A small image classifier, trained from scratch.
Data: trained on retinal OCT scans (Kermany 2017), 49215 training examples, 32.4 epochs.
Rows from block 6, named by matrix and row number. Rows with one number belong to one channel. Each number is 500 + 40 x the weight over its row's rms, rounded and kept within 0 to 999. All counts start at 0. Numbers have three digits each. After the name is the row's rms in percent of the matrix's.
# convs0: first 3x3 conv, stride 2 (model.blocks.6.convs.0.weight, 256x128x3x3), inputs 110-119, a 3x3 kernel for each
# convs1: second 3x3 conv (model.blocks.6.convs.1.weight, 256x256x3x3, transposed), outputs 110-119, a 3x3 kernel for each
convs0.36 093:516481453554508457513526509503542503500506413501539498480494525449495504498486473505425504519471487423502554490486549556544491519563521514456461493469474554488455576523526508456568501484514496522514556483421564495490518456476443512530519457526493463531528563490570412442
convs1.36 101:545512472454427469469502540458537465485500507484493507558494502477530572478487512512527474529554548472509474513468604507580472461543520545432494539573467491450516504496570466492494429519531499526415443486471451455457505559544537546478498505548548481460519506510459484450
convs0.37 103:487507468520522483465467518524531576579469538568511538482461515509459486514444557514500439490526527498513476525525517452551488511493506432480545537452582548552520470478576440476490519455536558496504529526539486527539502474515490513490511480516447512533550496435449498500
convs1.37 100:490502468470519455463438495536562475458548526507507478397530454543501547554515520496511515462524568602528528476451494474612522519444533561507511553474508588509551462471535477481519537468456482511526469465465519437500490472488507505499458477501543509429499513482528461475
convs0.38 098:495493615579586530494515467521447489477512520501518472457476492536557446492508529480533509496471418440460505454458527530509613488417480522560474453515608523498465528477426458453559528464464491544569551484480458502478505480558497498631487508537663479479447496512559493492
convs1.38 098:449490477561530606571458479519497423438490497534532525484510459485437526438564467576533404530487557577488479496522553561443513481431454469452581469541474470504517447540490497461552557501575504401555514523455493529441461526500516470539485514480593534474476484485536517518
convs0.39 100:526466568521468489404462550597467524541547496541513517493428523462511443546487499538514513489483538476519457497478503546523459477479480468512477509510540480499446568487484512483472560488586434521536524423537528535466471433566512532467515488500494490467536527483432449549
convs1.39 097:534465602541533467442473464499496464469478540483506522517593557508522473453507514558496522563531529510559496486465449480504553502493467512513494391513512429596379506478601490526468472498486457606455505492573521542572480477481533525504455549429584534533567508442522511484
convs0.40 094:511466493453503492534442538463555482453480515574438544502564504535540511485389563487480517494527541528586555512534450507539463535528524474536427546480455490485485472478569525511447466512574522548474464530482543470405450563477633468467443526583490534530474510464550465438
convs1.40 096:479493436533582532461554500516457523509440559450499473524517443478475516530466488489488507447451485479485568489541514466502583497488500605476525435484520491488435524477438589469518486504446472543389436479462520422497484503524461526500522463503436452435515484516520392423
convs0.41 100:478451481540548517506468562491464496467486539477541590527550513511514525465542535593511503481565517556523507538471480468468489496482494526501531507558520457448537497498539462500504440510508513477475524502552472514458471563472655475529498497444461394432503523530548488544
convs1.41 100:436490524477489538595462582500531477507464474479519566510452495476464513466585398595491509427481554549592536416522548531507516519509500555491574540493515498478462441566504549515536515450578473492455527486456505548472496516512429444427413489551481517539484495534570526457
convs0.42 095:518518488534494472508516499555537465530476504512441513411468511565386575514507551486555543493453534471560489526474540552494447466521534473513555525517522498537508474532479441458465493527518541500475495499489512469473473491501482523494428512477584583500510483532455540454
convs1.42 095:499532480516515545473503521461474513531463546522530474567527515496493511484583456509513464543520494482522501464503495509469504485494497470529517494555508491602468500535472511499544579447504520502511476513568522473533481477437512505452459509508526499461471502507485512548
convs0.43 105:536517535417446436520606493490516510478558461517408573520506478446495471603449485489479416470453486484464510483461516501524527558504500455534502523528480495497457411474511518477552512480492498427451491476560433468494484520438493532439481501472600493511499484517540514479
convs1.43 101:526455508532522495461437517449439510609526524513491471486377445517573491523549511546498521464481548443523455514516419486472483469426559499575474528526398436527501493512481548540490559555497485495521450534548528468474507515571446515528516468480427436471565505528502516484
convs0.44 099:397479533500461470531544554509518511560499470493417512517516540524459405437534556448523509479517491463469450450463447552470513514502492573502514511560470621478553498501501436540472495570489490517569531514465459494492527502481535521499454412503479446483532445541519465494
convs1.44 101:508593444495446557422452481528470478434448528506516536482495497523527491529514607512518410494472461579532446495509465485507467460506482495545446488535473529557488506409531567547450549482462443484423530499544535445480478444533442494474488494556474449576510509533480511535
convs0.45 100:449518465483444505430523460445457545554478527554521494487583474521478489397481527447537462460460506493474584476475515457566512491555491500489526522499507494541424509485486485516584469471542511436479541436489452538525522469509502504512461502511511557507467536503503536502
convs1.45 100:546507473510548513468567466468559539542494500516473510469539464478513451513493476523484507549443467467479512500473492489481479515480501512514538549399547495474477499570528503530513517451460532452499536476490559431510508433463520528501506501452530600464474521532517539441
convs0.46 097:532509368463601476525475481527461467492501557471526465525526454494508548556408502610494557538491554574439491520484514476532482473498474535397523485486491496508449503458470524563481439579513524505481485508542513544499525515456548491436543473529546513485433509521547583488
convs1.46 093:468497546489491493513488498527537500509528519493484476546549614570641499438486500494430502450509481558510514492567481489514537433492519554529511578508516455493484548449492612518499493483521484459513452607495491498507530566522444500515490500531532525464491470553521495478
convs0.47 095:537481529509543494509481483453474470435469489503552455454538495558481598458501454544505501528503458524440473522505459518477500512484494519529530527513501423391570535533441509473505467487483563503391503523530487486431484471397529486448459466526492449446479482546485531435
convs1.47 100:448506464527468526489461515441483442524509527482565494470492512450584604468524539491444526540500539463488390562497485471515527437528497511456467558533543505493492463559488495510511490499482463520440525521464452503519490540433469577520555507474511470445439498507476467478
convs0.48 098:489566523523534476555559343462508533556537447566562516471453510464486468506440580491482571538451485548453533551466531484511481525552482514515519461444512489496441456445561440540520486541592484477478476506538441441471571492520477517500452463465516460480467473473470545504
convs1.48 100:457473501535544482454498460559505495543502496533503514535519440459483499510431566523419566567478527512540550536549525456486512497529445527518545540515481535472513455459567514518464517482504463567462479481478508532549404435486519509527500453484581434455481557529485477454
convs0.49 102:482544427511596465506477522579563557484456503518490450456512562424537513523537546526515512488546508501549469495457491505486493488551435503523445505504553464439446492529528510522518473556583478478576489558499526453512497536526435521459524499538540517458468508548474470489
convs1.49 102:614513534465532472497569572503501451460518543527537500488508527455527455515439454478506538483507499464467532456502535491472500503489526524515541486455478604475561471443563516417488478515513485498565495523449471530472476467480475506530557492488504498465462533488511501553
convs0.50 108:535472524492473458445442519521452432564460469482591508537492479564476508440473471519494508512462510454527452467496504404529514498503477445498512444516520548487468466498578534447497468491522476497511509491501563434556438454545478514456421556502528457482582473495494516512
convs1.50 108:544485478517571542437499562456457562517440540476538488450430519567467502480534545464476463429525506610480463546508520471514571525463455488507530492534456461457542527460481479517495535467451455537571521524478488484555503526457532474498509548463517514492486500479483550597
convs0.51 101:510503525491566463516504513458561543472440524596503510492424497518423469522501465468520450493492494491508505484518467486521466468470547526438452486613517457518449471551488474454532546497494517456475478514452425467494545569465432503594471510545479559506500493501481558508
convs1.51 100:466549461519509537452477524491470442503588402542462473546461531448535479483512481500522548491486542483539501526435506457438547441447512445536526483567507504461497492454401469488449487444473450502546450473530520455623483568536447529468534525496464461523502484454495457527
convs0.52 096:459527487464509499546472505479489438551539457554448586491529430504574461481518584599565525487537550489536562510555485442432474474502460536480454468448535521543463451496454527435482455495464515523439473490498520495474504490480453483462521472528571525473537522420534563550
convs1.52 097:528505513534499539555463507505559526449435484450549498437517467440483429492479495486441468529474566465572535529474440478469483533517537534460538555461404507521517527418487477511501482510492445553471528525455432490527451477510543552525470486483505463380447491497469466521
convs0.53 100:523368556521456518516462458450571435527520435533540558488507460503478487536462462432490487444485509498503517480530499497496528539467513493537539519513506538507453496483555484564522487512579497502496516484538504454524473511513488490460506459516570567560496474495544502509
convs1.53 102:502499561503463582520482507487517543523518524440502488487490405489536460485515513404640527466501528451500514485479557510430463489439485488535473515632579411427504489511493441443450515545478486462459513514592499514489475493561470538462519456539430531524555488466423560469
convs0.54 104:539487460524603453510486542574488483514568529483552502499456477461509528483505512467530477514559546491455493454505540460454497488454482474545492527469460556498478485458524467511459545476578518462575471516507419574523531461571545511433495510471518512484476520506525495480
convs1.54 100:501448503497552549555498489469528512516463481438569474606515446545490560460509592559472516453447482480532450457500549528468382514436465448583448496559527496500587512460558462464433440538508566446520487471545536489518470531500549529478449526530473554466564526507491510468
convs0.55 106:519497545458505492582465565495432526525544510477535498502452574502392552507486534506482529512508496499492492487505494499517500551443592512513493462503514579574469542557485469492517510406445526430559562575461467503489507498404495500470549535408548462528532460541477425522
convs1.55 104:459460521533469521544562520468555521535472499522506527478484462521542426497450461515485481549463539609528519546537587552461434564506522488459511472528495532490590509522458483448466496514519406511461523497527472512540526499513525464478547502502612463533415480521516533502
convs0.56 100:535577513476521515559480514552481488513478550516526533488442561551531453527493499463436502477551422486468539505554455465408539484432465527510431444551511468542545518524474507513521490470485532522464482472524451480541518460570488382605499593420502547480459463583600516580
convs1.56 098:497516490505535439519501505489477458470509478571493557498465529467540496489522452456555528478530491545560482475528503463534470512542460449550511512537467517409514530552471507473547535496552537526493499558494508531490462543545476519522502516408553538535530431511509480556
convs0.57 096:509446581551477483472533533479508485460442550497527518492474504544452489494531493456494498431469434466549509471494549518495530544554446483552471499531527573435506478451442512476433535500468479479513512514592449499521481536570570554472558501445466472528536534519533493506
convs1.57 100:434522512509424526407485542503459538510531428469487499479516471547542404553451525484510508539452467520556551531528449491576501444411509527530447533457511496492539467536481446491430502552504471452534533442531563466558514489517535472516524488523501475534547484495508515437
convs0.58 101:532493479538441467468496487455446550515489465492505575470464554483514432472443539488457417515474458501513469516475490553498476520470488543431517548457567445541481487480445490490535484461450577475502530447481460487518571445516490591467507479516455495504540476490488552471
convs1.58 102:471528597496412480479556568474490509489511499524479492493480521455449531531499472468504419487457470516473392482569505518476446491516451512506548497489509493548455428528547564571454468417576469459510454516541539512517476512435496439529506485515503555492484451544530471561
convs0.59 102:560480492511424488475557490494470482534433580486522455476549457532479473504469505557538487435483478528469508500531449559541496485549412552476545528466514425526470490508526566516491497495505512512409440499473484479518527525428542524455537489539514486558517387479457442528
convs1.59 100:400450568496462481497455560515485613469526503459518476491480449501560486523495476471489593533549450450512520538528497491508559512410537490439539457535512466454537459514492592471510519532561487527382469579485521529495414574561515511459481562461472448415428449496435504416
convs0.60 099:567470490515566489449511517543525550465635474519466559443422539603501416419452414475450481493504439515482486487483529520480526489504470545497536463533467485522473472518588519467494453537499570521502534445461534518532562498507507533456421471502450440508566424532436511518
convs1.60 103:509466524480557484525495530479520446522499519498537510485443484497536427514503596529543561470525502485555485475589520535465531487468574414558481437553458508490569546466565534491502527512500525517543551470497539516464506497501485562472506448476497482495494465540519569521
convs0.61 095:479431515492481479556536553568464635498482474485482501516466453555478465464462565564508475468492468522539544552544515454495550500529530542580428497526566498498500491530517445510541508473562505514527530509524526497443513498509438515514476471477545498464528542485497516491
convs1.61 096:487494517516520563486529485509523493471484470493539495489503477551538565544410438502481480475482532471537456504531541508475498517496536480527493519547529599507549486510480478525563490452533506511496445534508480556500489488494530470401471471483483479429457515489542478461
convs0.62 099:473473512633446542456494475530502432519533443563475480551463475556523462470504531465482517463553446503505484482548496492500499465478497503545456487492542476447507489489523480523494507499493479524454539521485546483488470511532514505495424533488508586528463458480496464533
convs1.62 099:484507449469463472455534545410544490493487529461546510469487501512538587490452494431517504504434551382530526537493511514442451477528485501503383543542488517546454517506537488461492535481492512510425456472504460536474430522450509511524476486437465526493550499497557481529
convs0.63 104:476555478430491514484569469551453515467468472481554528490538517538505485515495516481473506511448550490501533566494448545461560553407596546471472483518458530469531492557487493487541477476536487445503406526510473469542473429486535483450503501609474518499531561464468466482
convs1.63 107:472463531407505535478509494543428488491535490457527525512521518485550431522503490556511509511593551519467512503499538503563440485507511519520528513510489462518543509504487524453524500419564498598425470414460498511496522501480502460593517520520413522484511496547544479457
convs0.64 104:638534470458504489514554500532445544477525497463447499479407535480529486498565556450554520549506502433460544559493503583495480532487501539548456496466506485424521415507458477465508509527496535555525542542469556451462433559551501580482523491554515494528524519453510456519
convs1.64 105:533488465487462515569466506506463506523510576561416450483514557526476479462509502494530477521570513425502417542493530498469486514511403546578465458465458408596480539456504474485501443563468494534496544525437587544453481506497486493468551472467487492509523513427510417514
convs0.65 096:510542621508580506488509534564424520508532499507481484499485512556519474497467541475548472486500468485538490468441423489519533539502446605555491487502444566459493530503527459490524459494561496450525520469508538492490511484449484469472488472488532468564502416580592503427
convs1.65 095:475478509512468550524554464501539449563441509501552536511505450488559531517464501481524457541490514536487426455533494497502471503476513480485414507487529474547479470552498551518522490533557539442428487515463570409476515554453603491538491503546541461507470536501494494431
convs0.66 095:430501533554507452494451509542453520534546514500492467485527532548456556543484492501433492455462481483517465394559413517520544487471413609462422431506510551446507461468478515481507492476446545472496494511507524503478461491497553527499491565474460516467422496468494501475
convs1.66 096:591518496451469440557555512553510515490507514477421515441432460499453514450440494507512533486526453572514482468453523435448480544494476574433496488496512472456479477516492498535477524540487471577459514530483428518557486464486458557516551515436495523531520512490500564506
convs0.67 102:466492505494539476505543529553488483598504453551546531492457519528496498500537459412548476455515482523502437480518444478440554504530456498519573509521540502535524520490532570532498562400506552497460510445515489519544532491476491516550495566402543521558514462461459512499
convs1.67 099:466531476424447485515529442498512487477493506567580498582496571513500553458475515547514410542422446494477431494485519546512482524502478516518496541504489509525555497501509456446565498520482588447449508397492514526498502468514512481468522509559486482520562443412503531507
convs0.68 103:459469509497544526535541542471453520528508459537503483480403583579472541436479556424435413575500490509471434477465524405484579539505450581521475525510471510499526548523467471496456476497482513504487482438523584402538533467493501479472502551427605517484446483555426465557
convs1.68 102:496465483465486483432474461451490511528498520464535597490553541524510558514399416561460457550554544475510543510466520477522548536524553540494508489434450536557575475522466480494513573504480429492512453538462470549560525485531518474479519561485557436453429457525532444470
convs0.69 096:510463480505493439521440472528462509538590509527548510433564512468511514405512493458456485490486520563533564454463495452456516539531538464513531507492415537466535477493484540461499508509546486516489445475520501557532534433426471509402528465557502549543446483457446484421
convs1.69 100:479512525506463471534505443472492462509537558481499554535481464512481517510535458453314487452465506546433436536495527542521490511464565515511483468560536523500506491458552445501501472504495495428582447504500507513518480523514525530506520474521469532446594512535530499505
convs0.70 102:493488525544446536578496528531488504374505535526529450484523454556537418471449488500499457521495503426505505548524536488487463473554460518498538476473485504490446462503431531522542459502533514471459495441469437457514522518448503543533487452563497447486520464533496512469
convs1.70 105:564475494495520455586489530587487533556515551514529560515474540457436494532458485477497510527523483546437524464512501393478483528502525496493569515462500505536541496489539460510521504503533469464438466442521521549506502542449510507538442562490463463518488473545459507455
convs0.71 101:514535521531521499484482478477514474461569426496446441512537506438482506465464572521494537532524469461513511488499459399544479529516518518472574524515568469500409539451505487526443453481478504527501493431522437563520504523437459504438505492435515493492561573477453524489
convs1.71 103:415474455608476461440524524529501541511453539474530504481510497523456476531468489493503519570475499546557489599506480474474498496424521501465570491504503424471491497471469497458479536490472544520449465484447450499476542538523441506461494496522449514523516418527519530470
convs0.72 106:455488476508555567449511499509472524480450593470489602539464495535479460500482513495510581497479563466571479482518471478464552477504528462485535444521549617487484564516486469502455500446504488458552526530501470569477559535620481592484522592478508556489476510428448506461
convs1.72 106:500535519488499523545538453527492363469458612512444505474440479525455492500527501518551510522477509452508477489459511438528484478446625491455483477481499542527497479568495488511506489558468555503551522492523462609555513440473490487483488457517512429502510516492494535493
convs0.73 102:477432458482496542542440489484437545519440524525564454480448512564455468495589547523519487545471526494528502516518592468482456440536427511525484515522533545535503504454445516468532544487551517544565452534488477476502518543476489467558496495538487499499507529508532483460
convs1.73 102:491518483473551473446517489531476498538525500553507476500500558447522498500518461542474571558553511586501463555485567472438447457566467541574525465455591557490538488511503498531477470498563526481467493497578490542433454565515485408573524573590543435500474536485539455490
convs0.74 107:468440429566449522453520402515538489499588474504479507508496444457453575499451435526464431510543503462510473511527464507493497493502480466542439457514418594516470549513549475520463471497439484532523493556519457553488513521486507537482518530597465545497481482484549516476
convs1.74 104:420518465527507477462553455471491560475508422452522480523464503512511371472517504509536483438508470425526529481516481514483501508469526499590550489558470493548491525480442499491530450583545505528520513530467511485528515502540475455550497525513498509555414539552472519496
convs0.75 094:399512534487511401515590545531497475464568516522508531503506539574472563482514438445458370453495453447460455479514476489488536445534488496511439393560580527487521509446481511453459521475559398464589474435495519514484450499586449483433505569498532448412487545475484451553
convs1.75 095:505437474485521520505454490500475525536535522547544531467517471535506462557413461468518549451540505514577446537561487507513534569475543546461544396499469460431462454468475484496441504550498483522505551473483525469489527506456429466457459567426482504512553475542508422500
convs0.76 098:436514482549514495485499458501534497501504534470483464483548455459441546530512474463477521514473474444482487484513527527568570503627473469460511464513466470505481548477523518570466493503469472556540507511537532485504501540530399498535481518547499481475574448506477504475
convs1.76 100:504504569523515500530480483511551500509450477513476558490489488506518522459537492477447496514504520454488503501495506539452476435513514488539484481505453474512455476531493510513572566475475505452490561465516491497475505534472495454487507486519502494568408426522587500504
convs0.77 098:494422504548568436485527520552496518480504537519498502460520468506465511450458484518488526543526510487535589477557501529501552512541505510525456499558458471466473504522505491510463542521489464436520489466465471508425528444385558451419473530541458512437546528444478482513
convs1.77 101:554480536476540492548478452467551508485496495452514537485528455435552438470486581519500469511536522528453475473520485452543561446520534418456485518500486448495422493536468512530484509508578465428555529502486500569505534612530496463558505499517497492435503492564507421468
convs0.78 107:450474529539558487474504533496529452497531571461433536421474488553508471460430600550569525466429504498542541477546497485507505496433526447489483524515430562527450415475502538428457528485526457542503508538429471589553501506506480525525481490482502483445503565500482415490
convs1.78 105:455553524497442390483500463588450517530440511516479519473490527544375464430503426514550569427519450504463563444548520452525438464556480504552473470460552464507363547477459474553469540588535490498465465468494568494494470505538515504513473554448484465484525536486497455499
convs0.79 094:561533515417504385519418576544509482449518498452564540540517431454535525471513536515537507483505435505517502491452438564526564465490457443523473469515501528489516573431454498541456476503576534488532447478508486501467563459420587545500522539523407612474589525491515532499
convs1.79 095:517484544451488483529536462569507530445518470486546525532457519511461576531449408474478530486503605510559532453481489565468497566558448479515488521531471586466547497467537507455469490490499514535591430522445450467500494531486434441536471507523551506531507506464493505594
convs0.80 095:476432488492507452458475520453498574442535467511486434486528488485519514480534486526630471438437500511461554548479585504522468430553430559547437471492570552498523489437474477541504477449454576526570462448422516436533459474466400489433540472473530485477495534530478467470
convs1.80 099:479504537432465469468544528543492431524551534533443489451569540533492513490567486538474519506506442435432446464494466501469545475431489568525558424503462501488516459476618590517429540560452465512463487505518474544531458494454463522545498518439465518541498548458429497571
convs0.81 106:491419513470496575532522531509514473503470588482483532505554460479567552444500499451500466517527492460462500496517453488526496460480493516515541489406536539540450522497447492486532519443572513461472504486504554509477410509614517526556555498403508434502495500428528555457
convs1.81 102:502489473506548565450403550504527477520483540508502460476531486503488467426532456524489474462570460564459470438458485530592470542537454472497528520532456497496514495449461431521598503517479510456458512533536503507555516555488522547528488540463575477509481475525518555481
convs0.82 102:518602559559505453540490512457506498535518464477525499499493470439566514524507518510511530434516456512462463535424469548540466480469448474464503489523505512463541595497530470498503465484477491552435536424498445480487527525513511525528543534444533508596450469568477465495
convs1.82 097:511496530473507513512485462384512481446536506451492415525370502461531445523557485565496463457447567526527476534506435481555447566500501477542548524452548521478508528474545487491487539543488450472523562422546516495571514561530472484480516496537506523500487501456463507489
convs0.83 102:435554536448417483482461465544498478511493548479479538537563508548487459511534515504451448464485471423497519486486451482495470450469498454455528515556544388521517521507416507428550449493534486587418474508413498511429437475584476482499519545442460476440551486542491467516
convs1.83 102:482450443487528479486507501500537475487504522489494466519550454512531396589455492505517503514426541483477458485517509515497473444510493515478501528459517434496449566493526475526566464447470504499469491536514488560519521443470542497552494503496561515462534515493483544444
convs0.84 102:521494453507475602448463494487471517523560498516502466511414434509464541616457500464577488499539563524573511470549483502530494501552507455488496443475600519418485483474453453550493533477509445507566581457522453488607506519494483437489413464549466532465537486406525488516
convs1.84 105:528491493499562501543507441491489509518428506504535505566467569526483492486516529496490481480423425484482462498466492512483514426456539555485533496450452464498557494543512420492547521544475497539542481523453569454479496439566445533483507531552546486528500527470506522531
convs0.85 094:471485486487404526512480440470493482495458492440511519512614499518451564527512458548457558615497528526541501498485548493546565446486486521414486513422536446556484523571555490465454494471513482459501516523481481500431359493565488484462503479455471420414498533459552495533
convs1.85 095:547467504556497564499546527538512483502522477547545529517528537489480495501469559456517440481495479459489500434456571494539500569462539465504520507518407477523493467504503515480495559502523441485512472538539618477454525491533478459566472482489531466456501542540467512487
convs0.86 099:446466471480487573537471545426504513464504553496522557491529478538484473541409503513484468510504435517537551509545487494482522509418502462580578523427535509512437450520478509525460517546540499480500529493518533527457509584443436627581546545413518493498480483456498454519
convs1.86 100:444486475469453575571508446522460517523434418520474509594525492493405459507543497454479490491482479524529473480532420524484534489425497515430520555462568475519516497520458413445505502459557486505453436540488432460506485460477452557489540485432420524450532462479452510507
convs0.87 105:537485496553530549413507408517530488456428530471520452462498559474482537511529510507499506424513519501550561576498542487492526462460470483499485503520538495532484484434486467449550492491535458495536485459449446471488460470459443488438530464512464517509533480518430560555
convs1.87 104:511514493469500506505471421515490505528512557481478500508506404592590575537578552475468448463502523548462415445460477492528444509542524491586496530474535466454525452465510518440482577558471563531505465462550513446475491456503546491526509517507543479428464539476537444524
convs0.88 098:513519518463546514573502516512460520507552546491460590465460555476435477466496514500542587546561544537504532491470457527522519457475537557455517479545488518464544497487416544451429463548413523472498478498466560495473477437506466502517465438559493430478504425500462536567
convs1.88 100:456560474448482514468525481496506465504450534498497498471444486445497492537498447574536549519454479434508498455575547396511536532471527489488505464557478512489530520539381509469432504515558462472482545520504451495484530495497499494475470534533413474468534567467526500503
convs0.89 099:476453478464399578521465548568491530425522458470435525481504506487527463442501498554519509496494480542525509563410493443513484426471561511426495510445554400496535585474492502482559532479452519497547535483461405520516470487563516427421489527539462553542553488462500482602
convs1.89 097:534512489536533457523464494531465496503454458506448471510512467525511502467555583541459549461455549494520493458486424539480523541401586532516545474579483506505531498495480451514469459573513475439522526523473483509449547410603506527513504421433527576485469471538507490504
convs0.90 095:466508572459491533574526552552446543507561511508503449463446483455519487496517506480510448505479534549584465473504467526463539473501461503411515547502535445460541515443573564551483481478556505514458417485540517490508554553466539470417513476497457436524465517516554449495
convs1.90 095:445478466490533518528561489431539472481487490554537502535559524521471479515611567503517485554529483505492497550518415514516491513446473580409553486501414515471538498497517465459507543512542507471507466571498528511454495501525517510490437505514414547464419525497460541433
convs0.91 098:484467489485501542514458497566396484579552509595506549594459508455498483508513483472446536452527494469484480504483453532493471520480547476476547430539464503559462523497443563552495526454515548497460450496486492494442501511498528489566463487512565574496450502468477478458
convs1.91 096:532482453474440458478444411401571438516451508459490432468521537448518491506513497511416511448521481566511498443537473494414456521510523481550489517438474529532534564527473426557488490488516522537558512490512485481514483517474496547484513508477477491490512539554441519469
convs0.92 099:494437412520431412516539541438517513494551511464487441543455528445535552526515483502532528495481482463538503529484535512471496498474494539531476624483475407501621433457509500474448485519534499494425472482560441544474443524483511443484533492533496497564528538539510544489
convs1.92 101:495525552484493487507481504539470501555473509497497444485495513449481481467532477457462489563499489493454422468461535543533508492522481476553561592517531496519549532481528541495469573448532459554437454586517492504440467565460514496539493498544488487458495569469527502578
convs0.93 104:459575460520461577485466563512553451504491525426500466413502468552489575499476606468453514526518538508544443560465476462507469508414520518498497423534428591507514554528524479527460537488516486510529566563461508538443495533427505529423432561490578507523507449521567529484
convs1.93 103:477583472572491527555451482463440530511493514459501472504529501587519532479488496469479554432546497430540504489519498488514409556471535479449476546523557416534494464558409450531482464562532502418453571476496468548503536452556516559530445525448553492466449499491480470471
convs0.94 104:547474523501477412518508546552541501461486519527452483480478555540529456465475529486492469454524507519521493516509484490510509568472535503480506469488504483535442540502501461491465522411495528522485507486562507503507522570522467506581467480464482459497524516561495462513
convs1.94 101:436484503518502525480510513472505464520501459570490538573522516538617506472499492554411537470520483540471545457478480478466539439487523532541542464474470504497509439545524565490423544492484541430500514477572511516507595458478509548539548457505472544513502481482503503561
convs0.95 102:494513504533555439495488513525497490412570483457503474568423536462497438422531504554466445525543465490491532482464455499449470516530469504450519556481427490519475439528505446523475513476493559534442502492486535467452507486474552490477493543491517598492475462497442545562
convs1.95 100:482537522515500453545473495420522464557524459496522463493441519495470493516569500452482477475459435412517479522565513532482486500547484529525478544505463504493467541544581475500386511526481512446496541497536467538497497506461496471482489496491491427473544459494507530489
convs0.96 102:527580560576461444526506526522550481516478504541498498452487500502502522498521576460502406529449437559496432536499498575519463509503515484501555539474473509508480492508460531502541477488475461428501485461531500510590573549463418413446519529532488548511451492525485484416
convs1.96 103:474552480551502425436428504489539516455408447486489482484507463502469572540533600506470478500494456476520494539511489450519492528556451607500495432480509588488544506559506496465532592491507536518541434468506481493490474444484478496495478468447549579496525447420436460585
convs0.97 103:436475475529484516448475505525459512535427664503470493485507465433488607543475541438539475496451486473436395439524461504483512504451466456457529498460487474516467498488524502529492486515462462497494472483594481498517465548526507545425485568492492501494499546492515484486
convs1.97 097:514509532552499460525475529488487567509496502446531493497487433494538525462556532444472508437454523479452496459483533484508532464510514488429446472501440442432521488545483382492467471516467602440567484485519497486458498506515528525573447521447497490517489510509502453535
convs0.98 096:521531518533508515499508487552475484447519506506470481547499471480478475450527454478510412454494476535568486480492501471470496518561517473507428382510548490443491524449475437451595535545523453447448484557468509476487468450480548509551517509477509499435520498482608489487
convs1.98 097:511482408435504502536569458490525526544538586530444471467554525538502496577523492477542520448536482475480435397415532556559517514429568441527490468547509515526552490524414445551476464484465508520508515508488547496536487532525489479541573519508571465470488483519545506515
convs0.99 104:503489441474508536440415599523534439463525492412470495479486493507514511458524463504450479561481501579450461470497374498452513516549484528532493539495522472513488469445476465494464459436512472486520474499486500478561524575404472513489575467431503460511400521486529484452
convs1.99 102:528509565503514471459517450564498464505488572514495517470513543422510450477462474457474479505468502455469502392526556573476523527539541559450498560476474495435472531559442521577460467469498431529551460530462472443498515510497474490456491504434490486445582477510505434472
convs0.100 099:508431490480554519516489532492554513449532463502516496512518506478526454498429519499477538552496503504485479543483447506493485447487522472486510526477494535505478397530431476493490500553448550454394548491510511486494480496494634516534453472468485472566495467435458475525
convs1.100 099:508482485482446475445437538541458546469481509508513498531520466470544470488463499447535470502453477511505526537436481543474499466454567492420582454523501494523456482516474503445510512523555490369542444432482565531508518389449477550563494442533570542477549506421512487505
convs0.101 101:495527445463521477496432505486504551497444475562432569479513485552476506441490497532459524529492535486486508487498461525437530479509481477556501501471501503508501491470459473471570462460465517489405442591539503450470514540467494480532500487469436564515474565473539450546
convs1.101 100:485483545552445463456593579457501481545504489555493516501547518474519515501539479503538497442561538449485495545511592531506561553445468523518519458554485528490514485499475444512489552479482531625457490450497445498522493516448492457464499491512530525508530543515450426512
convs0.102 103:545546497472489512459460503486571479492502500522602428502562532546415482430533553528462451466501458480486454488490492500556572468491501478531456510487436468552545554527523487445555525500556474450499423549554533502520473482534514591520450557519481470521505522468437522536
convs1.102 103:509509529433532533466504522421429520560479467502478457496497535493439454462451486542532529514433549517507489571536471472467557438594514530544523475519509410508463558512487473475544544520458472409532493472475467482584498549541474528515489482462468436496545501518540431533
convs0.103 104:468448483547513448535496548510456578462446660519503518521440514512524442553444534466504472457508516465483473574500465516509451516523480443506482422512536498518560525482467580526460526431469478491618479477487506517455554465508512460513513455602542463450541478445496487504
convs1.103 101:491538509503468545479536487530449503478494494503495543507435464553506579550459524594483523503446490517392502446501481523553504534500495527490452548459533501494509503493543549600435525559500445480479524501484465558513428545506600428553462505498551446523513458501555451516
convs0.104 103:529479424505565500503505501522530514567464452575498439491532468475520468542499503592534516476512492528548519507500499557511438455532494501535461530481450462486553574492514536486602476525516468495519500485548594522490521505544468506477505582417466573542511452500472426498
convs1.104 102:550573541419414520461485499587448535491495496547541524478532547490567486510505505530564487456501491448560498568457504442433483530503492507531513523517493521523471575542534484503549491452503507522539540496435507553506488495521479522457537548483559511466506474507480463516
convs0.105 103:495483504459540515541460508535504498528516482442541521502460503467432552468521540449441464477519469463516495474480483488454436536489426507464533475500544484459458491518467525442441516553491522435524525498527526492551455514536495567464586544561489457476517452490507487425
convs1.105 102:491471547545464398477502564491527402474509525524511489418469461533548480541479497518456475520480481511504529492505475584524505432520483445406522474502519541415568494520454525511540516455483454533497471478456496501536526418521499441542503494488467474513539530489516495469
convs0.106 093:491514546473480549530476393524484515456479450548476521426520479507519554551589364465447485567438549566533443547460486452537509525462521510543427473491496543506506417452544512461517465494443519502480504476511515491542543497455540486550461526538516521537430426521573494479
convs1.106 093:534497530527552538447463560481481534506491507498564491479516469520501480549503483415513525555495521542527541517543507474509477397492470507516515440443472499522463607445475561461501424564513481421471526491470618497481536465515552419500472504484526508511516501481537514510
convs0.107 094:468605435530549599506518495507535499513482517508478518526471511485488507561516480479532518543504464489489405539447524525543560511534494512465501460513432570531508483517624582509529460511527566469458548481495502443486490508506522570495484486520531566507434546526480514531
convs1.107 094:466520516454525519409546520548489519542519495508446400529503476484434483529504549439520501529467540543529494527484506583474513532574527590421546458525488560507528514572501488449489506476575486545550504513552520501578473487502507492452506502521520494473524508527549505532